{"encoder_widths": [48, 96, 192], "fusion_encoder_moe": "soft", "muon_scale": "original"}
Rows from block 9 of the image encoder of a small model that answers yes/no questions on an image's attributes, named by matrix and row number. Rows with one number belong to one neuron. Each number is 128 + 24 x the weight over its row's rms, rounded and kept within 0 to 255. All counts start at 0. Numbers have three digits each.
After each neuron's rows are labels from the 100 images, of 14976, where the neuron reaches its highest value: "strongest on" is what is common among them. Only what is clearly more common there than usual is listed. The data: aerial photos of the United States (SatlasPretrain). In brackets: how many of the 100, against the usual share in percent.
# fc1: MLP up (encoder.blocks.9.mlp.fc1.weight, 576x192), inputs 64-127
# fc2: MLP down (encoder.blocks.9.mlp.fc2.weight, 192x576, transposed), outputs 64-127

fc1.523:128115104094151102145164113166135113097126168106116124134101149130111121116118143074159115172109127161161166093100116127140159093168134101150127120143116158152127152126176104139141152124085105
fc2.523:122129135135130165148131125099147108164107136134107168138133093134175152119126162131128087086162150093122122102120155139127117144125131110142146133171098136108139182134114154118159096190153154
strongest on: building (98 vs 41.8)

fc1.154:105135107124114123111096122138168112133118089117183147131109114122096096180123101136127142116143112176112117111145140163171155166156108158118120098136117131115123150176149104136126142148162102
fc2.154:156096135166163115133167118090125112095156135136099141101133154143125139106171142139134081142138125105133138133142169096124120117095125088159123181126125091151125115123077152133112124087115107
strongest on: building (89 vs 41.8)

fc1.574:120127128159098134111112089099125121096136139136121088124159135082118122133137143130099181115121128164110094151063109107113137156102174139132134091109119149141113101119103128118152158163131099
fc2.574:115119107118103131149092137076125112096177119114168124162107149112124158119167100129123147114110090121162147139124120151166119131160165166145160142147060136103131134119134123142147119116151086
strongest on: building (99 vs 41.8)

fc1.352:152119160115109090120102113112163126102128085136123129159121161134132127172124116148130124113108152175158120127110105122121133153140117136141115160110123135147133130136138122131137141149150060
fc2.352:176112134148126127140142151089118148146156094148126116143124154135161105120184115129129126124124118141068108094114099129146104154114129101168134102126110101138130120153118096128145159111092119
strongest on: building (99 vs 41.8)

fc1.43:111161119109162118130088140141133115093156088135141122091134137143126097133140122134123147167138129121163177114165172136179128104160162094112133158143125105163108182132155123139123096119098106
fc2.43:142160111085144123133105102132121153132138126116143090149174131085158122156138105127143128097136104112089101122123134119066179122126127121179137125123127131138137120123091148104127123153156142
strongest on: building (96 vs 41.8)

fc1.432:114124115154073136136106081101122112111139139089151103107147143108133098102159139112118143111111122122111092131067140108099101168127172114105164096143156161133118118094123125113146150166132117
fc2.432:111117117121142120142115122094097118080177113115143119164120118114089175111131129133132175133129118138161161145107115138149142111139159193144142151142088101112135114122122141148138083102144089
strongest on: building (99 vs 41.8)

fc1.239:159125136115130081120116152121123131129109102178110128134111071106132146095132114117159145120140162127171171131119130112149124115126142124185100127148108152124118136120112167135134094094150158
fc2.239:151123092146137111151173103135125116093114122104119107139121203172152135134144137111115096095104121151099136127142148092137190108110142136107131135112153118124119131139133113149111152142165131
strongest on: building (98 vs 41.8)

fc1.277:116116152125086144129123119085103123169145118094096122089124166132156135100135156121122097166128098111128168104124157114097118106130149096167168105119161177131136102101118158112143119133114162
fc2.277:117132113126117099130134140138143141092112095101124110128121104136121139120111137121154142099145156163114103129102095100115144146125131206103138126128151110126120172128132144143079121118160133
strongest on: building (98 vs 41.8)

fc1.558:115108128098117122162100116169146088149163151126093119153121107136098118093189163085172127137099157151111128063087153127120163147133132133129092124125130163137125135108168163092134121158136129
fc2.558:108142151159104108107163135094137116131096071099120109082121130129120136176104101154110134151133124105167121152142121103175112104142157135108185114129151126112141113114084121127124115094114138
strongest on: railway (29 vs 2.8)

fc1.68:107140121107114130127131134102127105114087114081128166104092104099134113150145130154138113150124138120133153129101168118102140097150089118106144127144131174126125112167136114129118117138121155
fc2.68:129139141121091122146143141148136152139146109141105058118139136177149157120112154111129136089138147141130133154139156126115142133110183142171114132083139126137130143109151134111148141104150121
strongest on: building (84 vs 41.8)

fc1.517:111123132127109126112121117102116116121107134109107127112122117146104121107097182112130133142131118106124108139131117155153134144127152128152148127120118095135093130113154129087136116095110099
fc2.517:136115181100148113126173116145145058185149093111094124133135132109098161159175116135127085108119135107176157088136132131141147093131137158084117085106123138086144136155068124139131138131107120
strongest on: railway (37 vs 2.8)

fc1.362:110146097119095129126128103136125113082137126099119108120101143108120090172134166114135130150148104138081093116092143118130150097102140171088167083127127131143083151145150103118136111137090173
fc2.362:118135146152104121154127146098134152151099166124149115129134097124148178096170135130133106076144121118143166153134156116127157118142170128196132147131088130113116146133165131141128115130147106
strongest on: building (99 vs 41.8)

fc1.446:155131099150123124153146119169146122107111086098145081146088101119134113122171136122144099127139147164169111165162125159130135105111101124119176139109142111153097136169143109073140118099161111
fc2.446:125103141126128148128134136074125142166120156149145140095139168151148159113105153146109134122124106094095160097098117090122127163144166109158109151102120132139133131123120140212141141134114114
strongest on: building (99 vs 41.8)

fc1.136:116083115133112116114089190096120153162093112115180106118108129134132093137146103131118116089152109145059140110135150155158160117169149172122135107108081105099120151156131126128137134127121139
fc2.136:114152129126143129138173104135157117055141166138117136146132125121097120118166158147139130167141169120156124119120108125130106123125110100108147138145153169162124076122158140127135138120159124
strongest on: building (94 vs 41.8)

fc1.108:171121125127119158149130105119160101177111096131069085132122091168178114127126137143103128137051142127150128132062123108136153173134109166164159139131134190119155111114111144127143129151162116
fc2.108:092106132125109123147127142104105119093138086161165120162125138112108133120114135121137140124144117145144108141152091125154094161128142109143161135115095098119123132153118153103127138121135131
strongest on: building (97 vs 41.8)

fc1.570:135115129132125162125098137104129125147160067167131099172121138121105127139140135162122162086141150192135121122130103096150108129122088131124121144107134112161126128101119142190153161120108139
fc2.570:162088094144161121123153156105163143097157101108077110120117104157144142105179138094124164148137148152098132100119092175152083193114113138126117142102114141176167154138159120120122157129118067
strongest on: building (96 vs 41.8)

fc1.37:146117082149115142131144117139153111123148114131153151141093149176144128106105152141144147154116098168112136113095161113101153100110192118121121137124091145108140149101131141102146079145120106
fc2.37:115105126118140125124107111113137137164100123137112169116128125141061111136132127127157167148059110121162119133094180100093104144167144099146101157152133143104163131079082157111088159143114122
strongest on: building (95 vs 41.8)

fc1.383:097143161119113154102127118136145092139093123122079144152158153108135142135089117143080134108136136124107137103118115173164121148092170106161126148139102133079126118091120145129125108138149171
fc2.383:139110154119168135137153118146130118147096126142086124147124092131156101135156164154143120159105141138149118115107139133111141092111157139164146097167100117129091148107072130127162090118135103
strongest on: railway (25 vs 2.8)

fc1.96:116102136125089129123109098136115108098173100098133103119113099122101097121160158101165106181138105157109127100072191126113179106103107137145168101132128163162115106105175133121110115163133177
fc2.96:106150127143079081156157178126162147168111142127122112132137136121143168145126169141127140078138148126111163155159133101136136133150159140133103122117149109122154145142151145114107120096104137
strongest on: building (69 vs 41.8)

fc1.554:113121141128091141139115075104120124129148138089111100108090143142139136106135153104145134134126118131120131121074134118107140126110139118124170102127172157138122108117153155141135097142134149
fc2.554:099159131147111081150121157125144146106104083108117124137145125140120135112113152131162150110134133134141160125118170125103118130139165173168124133127121119113127169114112148093129126121091137
strongest on: building (100 vs 41.8)

fc1.279:130128155100118120109143107151151105113096133131130154110131134141098149177158097127108118137136174112110132118145156170123135142127131118132152107156139159135122114155153142130101124130142119
fc2.279:094130144128087139148123149117140167146164133102129135130132103122167100090073143122162135118153091161097117128121147115107141109109140124187125132134130117159108153146141113119130151144160174
strongest on: railway (26 vs 2.8)

fc1.473:144098129148134100114110143097102166126130096154184094161110122156139061132127147117117129150148117167084129090142128114165130116132125141183160106064117129155134142102182138126114177161152134
fc2.473:099112133145136140126142147141189079103140174137131184106125140106104136120148150136138098150137140115101113176129104164132123138124101099089111159187131120128126107100114106157165129088135089
strongest on: building (78 vs 41.8)

fc1.140:157120121098097113139109129136160092129082168153128108116093125119127129174151109121156123152089138190117133124099177102136122102188122109143102125147157186168096141133137115086138112133160125
fc2.140:091111101162141143092121126080153132135131153116151130124149171104117076138099154113115125076157167121111111162121163127147105148132160091100176144121121107171138137123148181152098120098133105
strongest on: building (99 vs 41.8)

fc1.14:137133103154070148130096089113124122075124117109179109114128142104123108116145126109119157127155130161117079126079128100102124161124170115109147074122133156153109098109141137117126138150143121
fc2.14:096101128136142110151086126084125115107188132106144136148152132113107169098165127133121132096102105109137178161097121155143133100155148177136157168146088136100147122099132121163142100117106099
strongest on: building (100 vs 41.8)

fc1.163:156131164134111140166079103071142107111140089143108120132131134115153129161131124154119148102071144151169135151113100153102129150163158178146116126141135161123139099130108119155130138114161102
fc2.163:115102103159112155115148117109131124120134106156142122174106140130139118139115106141130139101156121157105087099107140130148090153134121127150135123141063091135138158186132113101119151092144065
strongest on: building (100 vs 41.8)

fc1.449:157134131130150126108150141136099145124126110145185104125181104165092098110074130146103165087126140135157106135118146114142114142135157139144180128118132132127158151093146116148148130132137120
fc2.449:126099131123128125111112095122149128124119145159092126140140115126133132133181128121132120157116132082087123129135101133105125124135097104138083129182087090118125120144124143135116095151129155
strongest on: building (80 vs 41.8)

fc1.45:155108175131089149122109090095152116111161076136076109114121130147141147126152158140128122148066130166131123152084114103095140138136167157168154094125103164139150107116128163115110146161168114
fc2.45:125115123160136126181108157115112094091115115159174141193152155105156138127157091110121140127154119137115112108119092129145081142130152151155141117123107108142124128151126106120155121084126106
strongest on: building (100 vs 41.8)