python train.py --model="model that answers yes/no questions on an image's attributes" --encoder_norm_position="pre" --encoder_parallel_block=false --encoder_patch_size=[4, 4] --encoder_conv_stem=false --encoder_depths=[3, 6, 6] --fusion_encoder_head_dim=32 --fusion_encoder_moe_every=1 --muon_scale="original" --orthogonalizer="newton_schulz_5" --final_lr_fraction=0.05
Rows from block 9 of the image encoder of a small model that answers yes/no questions on an image's attributes, named by matrix and row number. Rows with one number belong to one neuron. Each number is 128 + 32 x the weight over its row's rms, rounded and kept within 0 to 255. All counts start at 0. Numbers have three digits each.
Before each neuron's rows are labels from the 100 images, of 14976, where the neuron reaches its highest value: "responds to" is what is common among them. Only what is clearly more common there than usual is listed. The data: aerial photos of the United States (SatlasPretrain).
# fc1: MLP up (encoder.blocks.9.mlp.fc1.weight, 576x192), inputs 0-63
# fc2: MLP down (encoder.blocks.9.mlp.fc2.weight, 192x576, transposed), outputs 0-63

responds to: building
fc1.557:142159131089149162113085103166182093147204125166124068095083077122127174143186113098087127153107087145140095160166144065134094098166141131136107111153100135188110142113131141103147151063119137
fc2.557:129138129166151117081135186158057116097139070082127092142153147127183129139079138168178100120132123113066107156104214096076168133119159160114096127158174070114143081113152138178139135202022138

responds to: building
fc1.323:069052156153130128141102142128128154134139079046092098080100081130117107127111111220151052151118121122085225108127168074094138074107144107160141150075130159170146157105170168118148133132101089
fc2.323:112115118167103141128125126144096159114142155148155177159165125130132145156131113128088122158144084097123147134093107187200129150124092103071139058172106145128134143097148100157152098105100081

responds to: railway
fc1.295:091129151137156192136093132147178036124178089200123069074082076106166168124206115132115133166145117120135119162161136033100086088167133136121095127130132098163076141131152120108112128085116152
fc2.295:172145148141154112056178149160069161128131128084117113143196160149108111122072145113189105122095125140085101152105182134118165136141162147125112112171160126093150098101132130142165142196043144

responds to: railway
fc1.406:069124124129153103130174135161055097185085102116101105125134169133108124132092067084159123178146161090121141043129109082095124091137135131105115118120096097064132075130106135161152151125017133
fc2.406:145108115120081114154157179134111182151099136139081109162118091065100123129153143102139067122156142135113087142123078137177112158087127151144202144106196146128160183144171158157114087170141164

responds to: building
fc1.497:152153133137125093141126091119118160105130111129126134127130101121146105097149130175173191146095102127111102125166144146180108122166120057095146154126173144160098102095119103151084113107154102
fc2.497:141081147143118161144088107105160117137117174121166182142136150151124145156117123128064094150170127131123149053101168101101114086095156153139114081107099102168115165118121098069161173156177136

responds to: building
fc1.346:137145169109062168188156063086115130100105150133147164157154132157078098117067166118100150107121082116142157094116127078154160173196090112162128116120126123167088148118104138087100156187125172
fc2.346:131083113151145128078099098097142132136105123133154153133097125114150128128112143154132096161184182149104110091158120147126118138034091133096118168177132099119156163137143077074157122068200035

responds to: building
fc1.285:207159123084105073081140154171159102190111115104185066106150072155097152139170096153090159200144106119128087090123125125079083101102133110115155151177135113124192167100139176098121110118093101
fc2.285:099130158134162159182106132166142119133142118159093178168118167116164057142156165132145121107124126112070191188110177111156146140180112172153112126120141108123126064107129118187120157143142162

responds to: building
fc1.68:085136161109152168133155096140186049152208096142093051043085091123143138161175133140120108161104114176090151168125112099155115111130140107118089126130107125123052144130130120111156099064075163
fc2.68:168132101114111115114066180156067156136132135113152121166167139133169135112108111137139104108129100119121066140118195110077143118147155174156132102133162104143166135137177146129094142185119104

responds to: building
fc1.476:114113178117142177176127166163166124143126069104137089122108099164091088064142174155133139186167127135107167088132114145143136107136107126125131061106134150081151127108097183127131106092100065
fc2.476:118139120158108153113056141097111144111150164155121109153153085170194127162121131122115094138168102092109220135078114109114144140077127114113101116141114151219152153113180087083121123089091085

responds to: building
fc1.389:164123107137100116115178156155074165143025131093115157166136173152122154122121140118090120123140158107116141133057160166143156133094108135119135154079135121107172135075142164179083122224116133
fc2.389:072142158149134120164137108106183114126158136192141186130118110102085093120137136118158176178108152066148114090191020148163124118158102110131136154196133137128138122132078111098157112016174166

responds to: building
fc1.305:198153143085081128133181097130107131132067143103127192131138190148116096146110117123059117132116142123117128108106154112201185141155104107123106180104143151111120123080190126153080158217099105
fc2.305:106081162180140137125100076083133115113162120159151151134096071121077132102122107166172144097153115124097154090158091154101100133117074118126123139182113068114176160144085100093163124052196126

responds to: building
fc1.135:188161093145138120147111148093106119101162148116119198126110152116179091140129108144104122107141095087097166154126150122158158138143166141089164136122154134163107110135051115138151135146073206
fc2.135:140142150174132113054133112144193090109104128112132174129072162093166123175123196127123064084118135174132152126086099093118047081149159094128151128138069126077166099081182075122154167146105125

responds to: building
fc1.527:086119164157114090135118158126148195157110066168100122122091156168142128089185231142178118081236127159167140148140187086199134086105107115090091111107129097151108137125145146163130115134168104
fc2.527:173123166135167091069126141218139110099103178124125113136143165085087095144097110116148131150146107049061174112095075160097152113183153094161183139162148113114165083181172086182105141130112120

responds to: building
fc1.442:113163160104078167128145143154191136181209103087153115116110103155102162085138173091148149141140109102134123162161137126184105092140132134125071098117133180146149131085150173111133096093092106
fc2.442:107104129160142179115100146176075120111110138138081140186108147154124093169114124178093131155163117137128166139072155124084175156122098090144144138119128120174168073094127119162135161121063112

responds to: building
fc1.398:176110079097143133118112122157121155160131126153123123125113083121121146110147136124065150204172101156109105164112169128085102092149168136101100069178134087134139180107172178106121137116147081
fc2.398:135113173119159145162106179181161124127126169136122157175166137088125056098179119174153122089173170100144164114151186156160143137154126147141161131079157143112131067130101127159116148118105183

responds to: building
fc1.287:147185137131127097131091140146124110122120209129105180178152144167106094152103114121118146139134135167139123102168195107194170109197114098135174158122145092113120140099177140122117189151098121
fc2.287:168100165095137196153102097101164134164148054111137109101063127130153144107154088147171136079168085112106172124163116132089049132078091124170108126119108095138134113106112097089113160105168112

responds to: building
fc1.326:138219093101108130097149201143169105144136144147159072179132124099117133110133164057127155143074166206120104111169140151212121131152085139099117122203153123114172105142156143126116115143130116
fc2.326:124128163184130158119115111114100176109159088100081175110077139159083082122072089216161105090147109068130170126115128139049182149129056125140181155079098064150148143120089119117147166110101125

responds to: building
fc1.101:145150143152125112151143156130155063096139159132128083146110176094113123106085164113080102102114152149116162168128085104100209145134113142116119131153098073134113116160114103160115140142134155
fc2.101:149205112149137077144085094059168187170114055152104112091117096146108132148147102162173035123164093077125088112140119131140105093117126126129139150095127120119134160124098064128091137143121120

responds to: building
fc1.195:095151117151111097102051177165163091109111140143160075145081160114111124105127173117115084096157205107131111169176124101134152103093091093135145153161109083134121118107158118133114118172068131
fc2.195:186183140123134131139152085100169173109115083171119108090144150140121100148121113154178066189141117102122160135079102100126104117181144158142185156094146089127133152101110105116132157163134138

responds to: building
fc1.120:165109128111117162155168170175134142154198096096119186138097081097115181140116122131124121147146084082147140159216144107138145117161139139174084122105151158100132101059144150154072082154127099
fc2.120:173103158188123179151115133118141110153152155136089143209131131138111105164134105167097173108201166164153179090111108126113188140170096104131126127095128122125105089038068143146145153128126092

responds to: railway
fc1.565:197163113047061130145080121139116092125122142140118119119169090105129158134152108076094182173160096105155107154157144067128112105113155138128127100176091169154156122096176082135150164138164132
fc2.565:097106156187217127064183143185099148106179076116094100137104158139175106141109178203128098088103120139094132128078183083086124168155105113089098153157169087152131106129069192162168104121045133

responds to: building
fc1.98:222111092128123042112111134092178101113130110103073078162161159108180061137078157123107074143165106111096162093133121117124124117179181121078094144147102107138136097115135090131129144143135132
fc2.98:143155131147077101139113184146158099228093097092120140139106183097141064128156172160105109072135169140108154177118097100196085127148125155104181186118095112113119117173103112127132135162100157

responds to: railway
fc1.143:069083075139162116121080156157123107111158133117097171123139123126143154111090107094117139123179113104167122096118103076110120109087117127128103117133120052109084127095125144124142130159069124
fc2.143:136110153141154166152155121153136123165059147145138139134136114097142146135141106108116086070177181106126020192084185095147112158144177162114184187154142142044170168137134152171122113147188146

responds to: railway
fc1.137:159105078145138067097102151143111099127177125145123162144098120132151106161184120084121077109123142117167160072085085106137192186125135119088092111084143056133106139130065097128149187093082090
fc2.137:075164162199137190165198126150152122138113136116094053128126118141188168108113133083151145140159108168107079166131163112131121123118117075183141085125089157078148107088130155165112119185104108

responds to: building
fc1.170:115140124146109161186135151182074117160093159144108135134132112095141156121094146121078142143136132079115169152089106134093124137122102162151171132160110084119104156084141150124136109200149174
fc2.170:136132118104182127110130099087171138128117112147161141177114128128100098132168114117179112146126143116128089148189092152186146105124135137153062160121152141096153092127091155107095118053124125

responds to: building
fc1.522:134195131095098122156101189170162114144129104090157142166129170125095053064136184113108094126101158169113134089144093102140115145140098148108115118146042128103171111133134109080119147112088070
fc2.522:082152133174126125105090100060120160106136115145121081080094100179105128183108116154145142123156084096051153152094165160119204122082119123135171127101154128177117164118125098143153132126105134

responds to: railway
fc1.501:112149087160172145105151090108117130133161112133135121116140156130173129112157101100089102182124164135186158130089070116106108168104079127081138135069155064086157115135115074149192138104094092
fc2.501:132147217113103102126109142161168079089149067128124172175128132108167149161106079099156125076161152145129060134094083130133061124117098134127177143170097164083108152151103161072099125177081156

responds to: building
fc1.46:153092090117094116182136210116099134162114108130104156183103083131148184106132104181141168147150171134156195092112079189169153183143149130139129114146149127033154113064110120165101077086125078
fc2.46:083094159154158192147133136140110178147196140098124129193129108138127147140078144167085142093103152150141122170146099180119144103116101114130107171130140169166098086136088140146150123128164074

responds to: building
fc1.362:124181162117104170162083121131154066118106137119186118113071155088162149103134123087160090120153163087154096117100133137182124088146132131118141124151108115142106140141139116095085137095107189
fc2.362:144104151117117131101124161175106131109091065145157119155163129186088070114144149191146099178170126107122120135128197087113104151114156170097103074144142098175138108159124093046140091137126082

responds to: railway
fc1.61:094160134177171114135150124131110115146148068162123122137088108153139134163148121124121156086114122106188117171126172127100085118080165119112143102095087176128154123111073127149184155165094108
fc2.61:136122118054118132116110154123108149144113149134146132072134080108114095150140122138145100139204113167172065138148170160171148126123070160121157140136132074086142104084174080097142142100068115